From a checkpoint of a small self-supervised image encoder: soap at rate 0.0015.
Rows from block 5, named by matrix and row number. Rows with one number belong to one channel. Each number is 200 + 40 x the weight over its row's rms, rounded and kept within 0 to 999. All counts start at 0. After the name is the row's rms in percent of the matrix's.
# convs0: expand pointwise conv (model.blocks.5.convs.0.weight, 512x128x1x1), inputs 0-42
# convs1: depthwise 3x3 conv (model.blocks.5.convs.1.weight, 512x1x3x3, trained with AdamW), a 3x3 kernel
# convs2: project pointwise conv (model.blocks.5.convs.2.weight, 128x512x1x1, transposed), outputs 0-42
convs0.348,093,234,305,254,160,167,153,289,249,182,161,164,200,160,164,211,189,148,169,207,211,201,174,188,141,111,191,196,204,148,162,191,196,220,215,197,221,183,180,195,231,201,269,176
convs0.349,091,177,275,162,231,191,184,214,163,158,177,175,204,247,277,117,227,179,152,256,215,186,186,253,178,221,210,234,208,203,243,120,219,167,172,262,246,201,152,275,242,223,180,132
convs0.350,084,245,207,173,227,190,250,192,167,197,210,211,174,231,135,222,147,147,170,245,183,171,136,266,151,129,234,124,218,216,141,241,226,150,244,197,215,210,116,227,169,188,178,175
convs0.351,086,171,293,158,197,186,251,181,210,234,167,206,244,194,229,192,173,205,139,155,271,203,181,196,235,139,235,177,190,214,235,239,209,215,189,160,107,213,242,243,249,211,219,196
convs0.352,106,168,174,205,272,120,121,118,171,257,237,137,195,239,228,274,148,240,212,189,152,191,123,238,205,159,226,186,273,190,209,181,161,162,257,204,176,272,194,206,160,176,205,179
convs0.353,092,201,117,227,291,197,207,165,198,212,226,219,191,155,224,341,190,255,194,236,230,280,202,168,172,157,170,224,165,163,201,211,197,246,225,207,220,229,221,190,187,158,178,247
convs0.354,103,205,269,182,222,238,261,192,163,264,158,255,228,200,191,219,150,193,164,270,279,136,148,225,203,215,234,176,212,136,238,162,266,217,204,194,270,166,238,252,163,236,249,191
convs0.355,072,259,211,133,246,163,209,192,203,209,186,186,184,113,107,129,253,210,178,240,114,145,206,208,162,221,212,243,159,183,156,211,179,102,255,244,236,214,166,133,160,199,184,237
convs0.356,091,220,238,215,176,169,249,257,149,216,213,191,276,237,110,173,225,183,171,215,207,169,165,229,167,175,131,176,129,184,177,155,162,186,196,178,231,261,148,198,271,185,219,147
convs0.357,096,240,186,188,195,212,231,170,267,282,212,263,228,225,159,128,272,146,238,257,121,183,166,177,248,166,126,256,280,219,220,200,216,214,152,164,221,204,276,159,162,223,227,180
convs0.358,114,172,223,197,226,214,163,262,192,120,191,163,229,191,284,130,220,124,193,177,250,255,228,145,173,202,181,218,212,259,175,200,193,223,206,174,165,249,184,173,176,165,163,222
convs0.359,096,250,201,236,199,226,227,192,213,216,266,173,278,239,211,179,228,188,212,223,192,187,263,215,282,209,151,203,212,217,136,147,175,214,237,153,164,273,173,159,228,221,197,223
convs0.360,099,221,199,159,156,295,192,153,236,181,191,187,165,216,178,179,221,222,221,189,174,198,214,191,122,215,134,182,179,208,231,240,233,197,179,208,174,247,148,166,297,131,202,264
convs0.362,120,256,208,234,241,215,269,212,251,223,198,259,221,214,169,187,170,245,161,139,221,285,200,208,171,151,183,186,199,235,250,259,213,194,175,279,157,230,213,177,229,222,321,203
convs0.363,100,210,154,112,252,99,206,170,195,158,266,227,232,198,172,213,165,242,233,225,238,219,196,252,217,133,169,181,188,211,140,192,201,194,241,188,234,246,123,172,218,280,242,174
convs0.364,116,224,198,260,158,195,232,222,119,227,164,207,219,250,180,174,216,233,163,201,187,143,167,137,130,194,180,250,169,134,254,164,189,161,194,108,122,241,260,186,217,167,167,213
convs0.365,091,225,235,209,175,227,224,128,290,254,192,213,182,240,208,245,201,201,178,143,166,140,236,260,150,144,207,217,151,149,187,123,168,185,136,151,231,208,146,185,168,139,156,225
convs0.366,104,169,252,205,236,220,196,225,208,139,154,236,169,161,182,156,143,205,188,204,205,188,202,313,210,219,244,257,234,252,231,198,209,255,265,237,137,258,176,249,186,224,245,134
convs0.367,097,189,151,233,173,226,237,171,207,259,217,220,234,195,148,178,204,267,207,230,244,243,177,207,234,195,244,201,207,199,109,179,257,231,128,256,252,249,232,239,122,222,243,229
convs0.368,085,182,179,171,219,175,193,265,183,221,269,166,141,191,322,210,279,253,200,207,155,153,174,240,156,213,154,232,189,116,226,183,166,241,164,154,172,181,152,204,163,247,220,236
convs0.369,118,169,258,169,255,175,225,207,238,96,164,218,262,193,184,167,205,165,241,176,180,171,211,195,215,243,151,160,196,164,195,141,237,132,209,256,140,296,171,195,190,233,244,189
convs0.370,102,226,169,226,217,185,108,210,135,216,210,137,189,258,211,209,177,246,152,239,194,210,196,230,161,235,277,272,242,160,142,229,221,189,254,125,188,236,180,219,161,215,166,161
convs0.372,117,204,214,239,174,225,166,220,122,219,173,217,221,226,141,225,225,291,145,203,204,166,193,200,206,250,205,139,165,211,245,292,230,227,215,187,226,257,257,197,229,211,179,183
convs0.373,090,176,212,211,217,143,206,211,210,247,230,180,257,175,232,225,193,273,188,242,235,224,148,172,252,187,287,164,211,221,158,215,224,159,200,271,176,168,214,202,181,223,187,250
convs0.374,080,151,180,212,235,227,79,195,167,169,147,199,204,217,203,255,188,175,197,208,160,167,154,223,131,281,231,236,163,181,208,190,181,272,180,170,219,198,201,214,145,194,282,213
convs0.375,097,229,155,180,187,168,204,159,217,194,218,194,200,178,240,198,214,234,194,230,185,208,178,158,222,198,248,249,217,172,180,225,211,159,120,169,200,130,195,187,196,217,217,180
convs0.377,102,218,248,247,170,168,176,160,288,189,231,214,203,127,206,247,245,217,214,240,277,177,193,274,182,239,222,222,227,267,136,134,189,219,192,300,192,136,196,235,221,235,161,249
convs0.378,105,191,266,175,220,179,163,168,191,212,209,158,241,196,208,132,130,248,249,162,183,191,202,231,219,202,188,231,206,254,199,116,194,255,193,141,155,295,203,197,273,146,221,225
convs0.379,113,208,235,211,161,245,229,197,240,223,237,167,151,106,163,120,167,245,199,173,190,165,198,187,174,191,201,229,153,251,307,167,161,243,230,180,137,135,179,92,216,194,200,143
convs0.380,097,186,213,258,199,168,146,163,238,195,191,197,182,200,213,237,265,219,211,201,188,179,152,185,229,154,136,205,207,194,236,138,219,183,206,139,168,172,231,221,196,319,202,192
convs0.381,087,305,204,225,202,187,107,203,190,192,172,201,191,246,171,208,157,164,293,206,206,202,265,269,244,203,191,243,220,191,166,173,90,246,131,291,204,172,209,167,181,227,123,175
convs0.382,095,127,212,160,166,237,195,122,173,236,199,128,221,142,194,283,230,216,223,196,125,190,215,248,186,279,262,188,188,187,190,210,146,177,217,123,260,210,159,254,202,149,148,225
convs0.383,092,210,193,141,143,188,243,201,253,157,199,224,197,172,182,201,249,234,239,180,253,230,167,156,153,223,192,238,200,166,149,248,218,126,214,151,223,210,215,226,271,239,261,180
convs0.384,079,240,170,146,230,223,164,164,160,210,174,152,257,182,206,139,128,178,253,221,235,170,182,233,134,213,126,205,231,218,249,163,217,182,214,209,196,255,180,152,182,227,118,180
convs0.385,107,194,231,251,165,139,184,168,176,175,162,235,184,305,188,169,314,220,200,192,204,221,215,143,211,136,196,206,165,235,193,197,143,132,188,109,164,253,217,192,263,144,151,197
convs0.386,098,236,289,184,199,220,180,97,256,207,209,224,175,175,239,208,220,140,169,167,232,214,200,199,183,158,119,208,124,213,272,272,214,200,188,188,185,137,250,200,277,195,199,195
convs0.387,088,236,194,247,175,215,247,182,171,291,177,214,181,179,148,212,152,179,192,200,163,290,240,276,164,199,187,209,198,165,220,192,191,250,219,231,227,279,214,163,223,291,244,164
convs0.388,090,207,142,239,181,109,147,144,266,185,267,196,193,208,164,266,235,272,212,237,204,245,228,167,207,167,190,160,241,234,174,182,258,182,257,194,124,206,193,254,188,237,275,228
convs0.389,083,172,198,174,233,181,183,171,191,274,183,229,150,188,210,162,264,219,119,204,227,134,156,224,106,212,176,245,180,159,228,191,199,225,243,250,192,190,195,272,144,171,192,221
convs0.390,093,171,220,198,181,172,272,222,280,239,271,160,212,187,257,187,250,164,172,152,221,165,230,194,106,204,228,188,180,250,200,219,161,153,177,167,213,183,222,147,282,289,184,234
convs0.391,108,256,239,142,222,199,172,168,184,213,185,151,218,287,227,205,166,204,280,193,226,181,262,279,142,221,232,124,226,159,148,182,182,222,165,165,231,117,220,187,148,171,199,232
convs0.392,097,205,205,177,166,223,94,137,208,250,169,233,190,167,239,195,164,189,158,160,296,203,88,219,196,226,237,168,193,160,192,130,280,154,214,188,232,223,185,284,204,204,242,211
convs0.393,068,194,162,174,192,228,191,230,225,283,233,183,195,181,198,160,164,211,180,185,202,161,121,169,190,216,180,193,139,201,100,235,226,197,262,227,187,210,148,208,198,128,142,218
convs0.394,092,212,216,180,202,234,194,203,205,298,249,245,162,174,226,280,247,129,274,180,157,189,211,232,200,159,160,176,187,150,236,189,139,202,163,234,206,143,189,222,235,193,148,148
convs0.395,122,197,245,183,250,175,226,242,187,258,211,259,222,187,150,234,229,189,214,224,178,224,229,176,247,109,190,158,247,166,217,186,126,191,102,222,228,220,177,229,183,224,183,231
convs0.396,110,184,191,185,140,199,127,131,256,217,121,235,130,221,201,258,269,215,208,267,137,129,248,262,156,146,137,239,203,177,206,217,195,185,214,172,220,262,213,232,227,234,246,194
convs0.397,110,166,238,278,210,239,220,203,223,134,186,215,211,188,249,199,185,201,153,171,155,170,248,206,154,155,169,190,139,211,199,209,225,220,131,170,222,217,240,279,256,215,214,110
convs0.398,118,149,268,194,179,252,197,95,226,210,205,137,244,149,238,218,241,253,192,294,158,150,200,201,186,123,187,220,123,250,252,221,178,227,245,208,249,229,194,226,236,135,159,215
convs0.399,129,246,125,175,227,248,149,173,147,291,124,236,215,155,169,275,236,226,181,174,155,240,221,211,242,253,180,218,218,190,220,291,176,249,201,209,250,203,237,190,213,247,205,189
convs0.400,077,279,235,216,211,150,152,153,226,232,150,106,246,90,144,238,110,197,253,177,212,244,239,212,106,235,241,211,217,249,250,278,202,260,163,271,179,224,195,169,185,210,185,181
convs0.401,081,248,204,193,272,164,151,161,184,248,139,205,173,234,227,244,161,219,203,279,198,162,202,207,211,193,215,261,187,207,227,202,195,219,206,214,205,194,168,214,222,113,238,206
convs0.403,086,246,212,285,204,185,87,129,242,196,216,239,226,220,212,184,211,142,141,252,176,185,219,272,179,202,179,221,209,150,139,211,192,196,257,200,239,184,218,236,248,201,217,192
convs0.404,106,199,222,181,205,196,234,184,257,209,208,179,176,243,259,217,236,263,97,229,170,303,240,154,227,257,196,115,129,235,221,185,239,244,225,239,159,251,216,205,210,211,185,236
convs0.405,132,164,234,160,129,206,191,183,203,149,242,242,253,258,182,251,184,199,216,193,264,112,264,210,248,162,187,215,212,203,105,250,137,212,242,249,160,238,185,284,253,198,215,244
convs0.406,104,176,220,159,234,208,232,202,183,275,202,88,191,202,243,288,230,222,220,161,235,168,204,136,176,210,168,184,215,210,210,219,195,218,217,155,215,247,233,206,250,185,216,145
convs0.407,092,153,152,256,181,208,238,215,263,185,226,206,214,186,220,218,177,191,169,210,174,259,162,177,245,288,171,156,142,193,225,105,234,239,177,184,165,209,176,160,281,245,193,190
convs0.408,099,226,163,194,176,191,198,217,96,198,224,194,175,283,204,159,215,132,139,238,160,274,185,214,221,197,253,237,218,163,235,217,216,210,221,188,179,132,259,175,171,224,181,201
convs0.409,072,224,199,251,172,232,181,164,222,258,216,165,192,158,150,216,181,131,217,197,304,195,237,223,216,163,164,161,176,189,276,162,218,211,196,235,227,211,180,292,233,237,236,180
convs0.410,111,167,173,235,115,160,93,190,214,245,194,257,254,221,213,178,208,194,246,256,245,157,209,127,203,192,186,179,202,207,221,232,238,116,191,148,177,227,184,182,224,266,188,240
convs0.412,098,238,156,268,250,184,273,173,260,283,153,209,196,190,187,171,132,164,208,198,189,270,147,182,202,158,133,219,166,110,162,177,235,169,239,207,172,229,240,105,174,192,161,145
convs0.413,092,168,203,164,149,173,214,220,224,232,179,252,212,171,197,215,181,190,159,149,200,191,194,172,188,192,190,200,161,226,245,308,215,219,205,242,182,260,144,239,277,275,195,235
convs0.414,108,149,251,189,224,251,190,219,264,225,214,162,240,203,238,255,241,263,206,216,163,214,146,269,213,271,198,280,212,180,120,216,161,180,227,150,212,202,196,181,189,274,235,191
convs0.415,099,214,125,132,218,242,246,140,242,203,256,178,198,132,274,247,199,226,180,225,211,256,145,240,247,240,196,267,198,201,213,254,246,182,203,228,231,188,197,226,217,217,201,221
convs0.416,077,187,185,217,165,190,147,256,229,178,248,117,179,148,170,196,263,173,172,170,180,167,264,238,164,196,256,158,195,195,199,172,138,176,176,249,187,156,179,209,216,187,162,175
convs0.417,094,208,190,227,183,144,181,166,232,181,242,209,147,183,230,256,187,173,139,167,265,138,237,257,188,181,179,263,226,135,266,207,124,182,214,228,157,169,113,193,240,177,200,183
convs0.418,096,205,206,153,198,171,229,193,185,226,182,164,240,247,282,243,268,228,247,253,233,209,253,283,157,209,276,224,229,200,222,174,196,178,172,253,183,200,151,150,212,246,167,216
convs1.348,081,168,162,225,238,248,130,216,245,180
convs1.349,094,225,160,170,258,147,141,232,220,187
convs1.350,115,168,196,131,146,183,195,222,131,197
convs1.351,101,211,198,143,251,174,152,219,214,131
convs1.352,119,185,148,219,149,246,175,151,232,249
convs1.353,097,244,241,261,150,242,173,229,231,181
convs1.354,104,187,235,238,202,249,209,127,144,224
convs1.355,085,156,189,256,174,216,251,249,257,202
convs1.356,107,252,165,164,175,176,198,130,242,236
convs1.357,101,248,153,160,152,241,227,166,246,215
convs1.358,101,144,136,156,203,227,164,195,254,219
convs1.359,114,164,199,171,140,162,135,230,228,235
convs1.360,099,209,175,153,156,202,250,178,276,228
convs1.362,094,251,172,164,230,154,164,269,177,185
convs1.363,089,224,214,155,231,201,139,249,181,135
convs1.364,107,222,214,166,247,252,145,173,164,250
convs1.365,105,137,258,255,184,173,199,240,221,232
convs1.366,117,172,158,213,151,155,153,218,132,188
convs1.367,090,261,220,241,162,173,243,168,173,146
convs1.368,099,185,181,205,244,276,252,200,246,236
convs1.369,100,233,211,133,206,223,167,127,171,229
convs1.370,107,251,264,242,268,203,233,194,199,214
convs1.372,101,203,244,258,205,166,237,177,154,139
convs1.373,107,257,218,246,192,247,181,245,214,262
convs1.374,120,145,173,173,156,207,152,224,128,201
convs1.375,103,207,156,168,254,145,143,241,210,217
convs1.377,107,191,224,197,236,235,143,175,139,261
convs1.378,097,146,126,226,262,197,182,221,190,176
convs1.379,075,245,156,196,204,159,271,237,180,157
convs1.380,088,222,188,234,265,126,244,194,211,227
convs1.381,097,218,203,171,169,155,135,191,157,136
convs1.382,108,258,253,162,155,147,212,226,176,177
convs1.383,113,192,161,172,168,115,166,191,151,185
convs1.384,125,239,255,173,252,184,159,232,238,154
convs1.385,090,154,135,192,262,158,182,242,218,202
convs1.386,108,252,163,214,256,157,241,234,173,240
convs1.387,108,173,189,195,148,189,196,135,137,150
convs1.388,087,138,156,173,179,146,182,264,209,186
convs1.389,098,169,162,123,174,158,199,200,170,148
convs1.390,089,237,197,149,225,164,242,144,184,258
convs1.391,100,234,132,228,243,238,193,158,239,166
convs1.392,092,165,220,234,138,275,222,169,221,216
convs1.393,082,185,174,231,165,204,276,226,257,238
convs1.394,097,240,253,197,269,183,151,205,175,157
convs1.395,089,189,209,237,256,130,228,196,239,150
convs1.396,077,186,142,212,141,260,212,203,155,162
convs1.397,084,190,241,215,153,272,226,159,228,156
convs1.398,089,189,213,210,266,115,214,211,245,189
convs1.399,088,166,138,174,242,255,220,182,144,199
convs1.400,093,192,261,244,173,217,268,200,230,246
convs1.401,099,183,235,230,163,287,244,202,233,203
convs1.403,101,141,142,214,185,165,205,232,227,264
convs1.404,091,213,221,235,151,243,239,274,224,229
convs1.405,101,173,254,226,246,266,161,182,163,220
convs1.406,094,270,233,166,203,180,234,154,232,251
convs1.407,112,162,165,235,140,215,150,137,189,189
convs1.408,106,171,139,220,193,184,198,217,284,157
convs1.409,105,173,139,196,172,217,131,141,178,191
convs1.410,097,179,256,171,241,266,186,161,152,203
convs1.412,112,218,152,217,159,135,137,190,163,201
convs1.413,083,230,226,253,142,187,255,172,150,185
convs1.414,102,219,227,210,129,236,226,181,187,124
convs1.415,089,214,167,202,221,241,141,132,241,234
convs1.416,128,144,162,164,146,169,155,179,164,169
convs1.417,110,181,142,161,187,118,158,201,185,182
convs1.418,095,231,266,202,206,172,250,261,174,238
convs2.348,094,227,178,124,158,225,208,222,205,221,186,229,172,216,130,162,223,265,211,183,244,145,255,170,217,180,153,206,158,230,147,180,226,159,230,219,184,222,182,163,168,195,197,128
convs2.349,101,157,121,198,163,207,196,252,140,218,249,236,184,245,228,274,217,238,224,191,228,239,236,175,204,207,116,218,250,121,151,176,235,245,236,264,198,159,210,163,163,271,230,149
convs2.350,098,242,217,161,194,159,177,254,172,142,240,207,202,141,160,148,246,166,204,150,272,217,196,238,219,132,186,246,215,174,180,244,211,224,171,197,173,202,183,177,169,161,205,216
convs2.351,085,159,204,231,104,286,248,249,149,201,221,214,194,211,186,215,244,150,150,174,209,207,146,165,235,182,239,211,195,187,198,163,256,181,243,211,228,230,140,227,112,149,177,260
convs2.352,118,269,220,243,197,174,133,259,191,280,132,196,187,286,241,199,226,180,244,195,163,237,201,153,227,146,232,184,157,163,212,290,238,190,274,243,226,208,233,171,260,260,171,180
convs2.353,108,218,212,154,232,205,189,192,159,274,194,219,158,180,285,238,179,180,184,125,164,173,189,213,120,222,237,217,152,242,271,221,156,207,263,193,191,288,178,81,214,165,220,193
convs2.354,106,149,213,189,261,177,202,116,206,210,241,167,272,243,140,264,230,186,177,228,168,123,275,217,206,192,180,215,206,204,227,252,281,243,258,231,268,214,193,169,220,201,228,160
convs2.355,082,129,227,229,193,272,183,215,181,236,164,165,172,197,241,231,178,151,154,194,152,159,210,189,155,234,142,264,296,189,204,261,154,226,212,219,184,139,235,243,153,195,211,197
convs2.356,096,254,247,238,110,217,135,168,185,235,184,185,110,228,202,191,178,277,188,189,241,214,181,125,110,215,233,217,201,114,176,167,202,151,181,276,206,143,213,198,174,215,167,145
convs2.357,105,244,133,184,164,204,211,200,143,238,303,167,163,165,186,201,160,147,248,227,184,200,211,160,198,155,255,176,218,256,213,234,146,206,270,136,213,181,215,231,165,216,188,163
convs2.358,111,116,190,152,100,209,220,150,186,219,162,158,224,191,145,173,110,242,282,198,204,190,126,213,213,150,210,157,203,153,208,240,280,140,139,257,245,182,206,147,213,185,189,178
convs2.359,092,151,221,194,246,182,171,223,208,84,212,217,223,282,190,216,121,139,196,206,271,183,213,248,211,207,227,114,215,181,269,154,180,223,165,115,174,239,151,167,290,177,218,202
convs2.360,104,224,189,141,211,190,270,217,209,239,239,143,198,222,131,147,204,174,191,215,120,193,229,199,196,196,149,230,269,177,197,196,222,244,263,239,230,230,234,234,233,156,186,165
convs2.362,102,136,212,194,85,156,203,209,154,237,149,158,238,181,157,205,178,200,159,197,242,165,149,135,187,197,181,206,178,238,274,198,242,155,240,169,244,204,187,250,235,181,170,189
convs2.363,102,189,259,232,213,268,230,219,193,228,175,235,124,168,212,233,215,160,198,223,178,198,201,161,154,204,210,137,203,148,144,121,189,188,167,248,156,165,150,157,226,271,237,165
convs2.364,115,252,259,160,132,215,225,249,170,232,227,191,211,177,225,224,191,174,261,171,209,205,228,177,277,232,263,115,185,215,172,198,227,210,202,241,174,177,230,195,232,232,298,138
convs2.365,089,148,215,211,251,199,226,243,213,278,119,215,220,232,204,159,160,179,189,208,230,276,206,224,173,243,228,224,189,180,253,212,211,228,133,177,282,222,263,113,123,211,206,242
convs2.366,101,187,255,213,171,271,136,234,182,229,201,232,147,231,178,263,183,218,138,183,190,210,226,183,182,210,207,253,188,101,219,171,210,211,179,218,228,173,151,208,175,210,172,253
convs2.367,091,261,102,202,164,150,157,213,215,189,213,208,180,249,221,198,202,228,281,233,77,103,197,174,188,245,195,174,145,288,196,161,176,180,164,223,150,149,180,189,210,177,181,232
convs2.368,082,252,222,211,214,133,201,308,208,231,181,161,175,125,173,178,132,226,221,237,235,262,148,166,114,225,190,279,262,203,183,232,152,117,229,185,119,158,203,153,256,169,189,270
convs2.369,111,212,234,151,192,192,271,265,172,249,243,196,188,233,205,108,241,217,213,184,175,171,188,187,193,275,163,252,214,150,176,160,217,191,163,232,231,171,288,270,278,126,205,208
convs2.370,106,192,213,193,184,242,211,229,174,144,281,221,246,206,280,169,186,196,198,225,191,189,188,234,129,160,135,172,237,252,198,197,197,182,206,208,188,171,172,251,203,242,166,239
convs2.372,092,180,262,167,169,179,148,200,240,172,224,160,193,153,206,223,156,197,177,236,171,199,110,212,203,163,213,233,164,100,220,305,142,160,203,237,181,172,265,125,285,190,171,228
convs2.373,091,182,202,176,201,205,124,181,195,186,199,205,211,158,278,265,180,218,251,183,246,283,158,193,104,193,283,160,191,231,238,222,225,174,219,164,222,186,193,196,151,206,182,193
convs2.374,092,208,191,176,222,184,172,174,160,211,152,176,185,225,128,210,226,187,149,183,183,174,161,172,195,196,186,188,182,127,214,185,243,237,178,202,253,218,183,188,192,303,198,230
convs2.375,094,163,171,171,189,129,200,224,195,184,245,216,161,186,143,218,213,227,185,229,200,222,171,155,285,178,157,224,282,138,299,183,226,177,203,190,174,219,180,262,212,242,233,156
convs2.377,094,187,188,176,242,146,165,207,163,247,223,172,190,120,166,266,260,232,212,173,271,218,221,133,223,227,150,216,122,244,182,194,225,243,243,203,195,181,272,235,163,151,214,117
convs2.378,100,206,179,110,170,182,230,77,220,275,192,156,250,163,207,189,205,246,174,177,172,241,213,152,154,205,186,190,173,175,235,190,186,303,173,196,233,287,188,203,168,195,214,227
convs2.379,080,210,185,186,206,152,213,163,164,302,158,277,196,217,246,123,185,190,246,186,243,112,164,253,182,225,196,185,183,164,221,241,227,253,175,224,188,186,190,234,161,233,215,223
convs2.380,090,194,203,194,204,160,239,128,225,198,282,212,175,137,138,215,224,214,195,202,163,178,177,254,142,157,93,279,219,168,178,184,195,197,255,200,205,223,209,211,303,176,213,180
convs2.381,102,109,274,193,251,201,198,253,217,183,152,224,236,223,219,199,116,179,208,193,128,219,196,212,209,221,139,167,203,287,198,250,215,222,211,233,261,292,199,129,231,155,167,220
convs2.382,094,234,241,171,187,175,172,216,162,156,200,201,185,146,242,221,243,233,172,179,242,223,182,244,215,124,202,244,180,212,245,245,154,206,206,136,198,172,242,164,251,177,221,164
convs2.383,114,154,145,175,212,190,119,270,184,207,319,175,134,229,164,166,167,263,209,219,166,188,259,216,174,132,221,209,204,183,176,199,227,158,173,181,124,212,185,169,202,241,170,199
convs2.384,087,195,223,235,255,199,168,206,161,209,196,177,197,231,324,214,223,250,189,195,214,197,209,180,266,166,153,242,241,167,272,264,165,235,253,143,226,161,238,155,205,202,286,196
convs2.385,097,207,173,125,200,107,162,157,204,123,138,234,245,252,91,162,187,237,89,220,154,214,213,222,191,234,232,201,188,234,191,234,224,172,193,151,219,176,238,228,192,166,233,260
convs2.386,097,145,161,162,209,235,132,184,237,156,144,243,237,253,160,257,162,187,158,169,200,190,200,178,213,190,241,191,163,258,211,141,178,191,260,199,192,298,158,159,197,201,188,147
convs2.387,087,186,164,194,227,218,232,184,209,221,158,142,187,257,182,228,217,189,288,191,264,184,234,206,231,153,219,185,209,144,141,187,231,255,137,225,237,203,196,212,196,194,220,246
convs2.388,090,178,177,197,202,197,229,213,160,137,246,192,238,274,159,219,175,219,205,115,114,250,253,204,168,181,212,166,116,156,96,203,215,253,200,250,194,224,310,221,173,264,203,180
convs2.389,091,209,197,158,181,214,148,135,192,208,208,241,182,200,189,227,145,249,135,205,155,231,184,176,240,149,186,146,231,147,143,144,227,255,224,230,257,236,158,195,206,257,171,177
convs2.390,101,250,156,219,255,247,251,178,210,196,170,241,143,187,244,187,206,147,204,225,205,208,176,170,199,174,196,159,149,89,219,230,243,306,214,259,288,261,230,133,106,200,219,180
convs2.391,106,266,204,102,210,218,216,154,213,169,187,226,266,168,184,213,136,146,208,130,242,118,224,196,211,219,137,275,183,222,259,145,148,219,212,203,190,222,231,241,214,239,176,164
convs2.392,105,194,185,216,150,158,190,211,226,192,267,253,110,190,176,218,195,221,174,219,275,263,243,206,294,162,266,229,172,89,199,214,265,234,180,202,282,234,151,164,257,239,162,172
convs2.393,085,190,219,191,181,225,181,191,218,257,192,144,144,197,256,173,205,253,91,223,226,193,242,240,257,186,245,216,188,130,260,194,171,229,242,215,176,151,257,168,215,222,226,146
convs2.394,094,218,220,267,122,174,214,204,178,170,198,294,223,169,202,165,241,192,173,213,208,213,126,189,183,156,218,266,216,161,202,159,241,244,275,258,195,139,188,129,195,181,139,93
convs2.395,082,180,204,250,241,174,203,163,196,228,201,245,222,186,176,195,93,250,152,140,206,212,181,237,320,233,179,243,202,263,203,192,189,190,96,202,225,190,171,192,247,157,176,188
convs2.396,105,232,226,259,222,224,213,218,224,214,182,204,285,195,155,217,161,206,277,122,163,136,128,191,171,209,261,151,244,230,185,148,221,199,135,177,219,200,165,184,266,275,229,179
convs2.397,096,245,195,235,285,227,222,164,197,170,191,197,211,162,259,303,198,173,194,225,167,186,176,181,107,248,204,212,163,282,207,206,206,180,159,162,249,217,250,207,265,172,199,232
convs2.398,101,224,246,200,136,248,127,236,184,218,194,129,198,160,296,228,215,232,259,219,193,197,153,133,214,244,217,189,193,167,208,244,256,193,153,181,293,120,263,167,244,234,180,174
convs2.399,104,184,244,207,236,227,161,245,214,196,185,157,142,170,242,251,149,210,186,246,207,260,152,227,211,233,179,163,148,257,143,182,222,182,257,194,209,179,176,191,218,223,111,197
convs2.400,075,173,187,177,189,292,178,130,212,223,138,164,184,128,187,189,231,207,188,140,244,115,149,183,204,256,264,143,200,172,230,248,196,196,141,212,235,235,167,205,267,162,193,259
convs2.401,085,203,182,198,176,264,176,260,204,230,163,211,207,193,103,239,259,186,238,168,70,120,194,190,220,184,146,210,284,175,258,176,126,281,178,200,222,227,159,191,246,190,280,246
convs2.403,099,215,163,194,231,185,218,232,198,211,250,225,207,228,208,258,235,164,133,194,163,132,360,227,240,217,218,211,231,189,226,209,181,189,127,194,204,220,229,205,154,160,222,225
convs2.404,092,166,199,235,220,149,200,137,228,165,127,152,203,232,199,191,242,165,228,178,230,259,180,251,238,206,109,204,229,131,262,114,197,204,185,209,210,231,178,215,168,176,127,196
convs2.405,103,241,248,174,200,232,249,168,198,187,104,207,241,263,224,241,269,165,211,160,230,188,182,263,204,246,214,207,157,277,158,139,209,144,172,228,173,210,249,145,227,195,241,137
convs2.406,106,293,187,228,187,157,208,213,163,187,250,179,192,200,244,124,155,218,270,114,275,230,191,149,187,148,165,229,146,172,204,158,247,222,153,214,210,177,252,203,214,198,182,191
convs2.407,095,203,203,227,146,190,140,250,215,146,182,173,135,209,205,206,219,211,222,204,221,283,302,171,175,198,287,286,164,238,216,158,217,240,156,168,221,212,151,149,185,189,245,227
convs2.408,112,227,229,185,168,199,225,257,150,281,227,145,201,167,200,191,196,175,235,164,210,142,207,167,259,180,257,164,194,227,193,250,196,135,251,244,193,187,160,279,172,266,178,249
convs2.409,102,248,292,209,185,184,213,191,141,163,213,159,192,221,169,157,212,184,200,217,189,180,209,138,242,298,171,164,166,202,233,209,186,265,165,199,177,191,143,192,143,130,145,281
convs2.410,114,208,302,224,136,232,199,226,151,164,235,123,244,222,278,249,206,217,227,142,227,155,197,231,196,199,345,148,196,229,199,138,252,196,155,159,236,165,216,203,213,270,214,197
convs2.412,093,172,214,147,247,211,184,276,209,124,95,271,163,215,202,203,208,130,168,142,262,125,214,212,192,234,149,154,150,217,228,181,198,220,199,234,190,211,238,164,220,227,206,221
convs2.413,113,143,232,269,206,165,147,221,218,152,191,203,161,172,121,236,92,191,205,241,255,159,185,159,210,205,217,234,207,188,257,246,119,187,229,191,214,177,135,194,191,185,163,228
convs2.414,096,217,183,190,190,201,209,214,178,160,123,271,181,213,232,245,234,153,213,130,196,223,284,191,140,255,189,149,182,200,140,179,186,172,247,184,162,204,241,242,249,187,196,242
convs2.415,101,230,202,183,150,218,242,220,167,189,233,189,170,214,132,238,207,209,173,204,196,225,165,170,153,165,201,203,164,211,161,212,200,186,269,254,202,232,220,154,228,112,159,163
convs2.416,085,203,231,246,152,231,181,208,148,163,173,207,209,173,185,224,211,137,223,213,153,153,240,223,183,127,208,146,170,166,196,140,194,180,127,256,240,174,224,194,216,261,219,238
convs2.417,090,217,186,175,186,148,245,221,151,211,229,271,142,213,253,157,195,148,258,232,110,226,271,174,171,144,215,136,305,176,115,169,192,207,203,190,181,158,273,222,260,256,289,236
convs2.418,110,187,151,167,152,170,229,168,157,159,249,125,144,298,162,150,193,181,251,234,175,249,182,174,187,231,244,191,146,86,187,226,271,211,196,194,214,232,274,177,193,161,254,196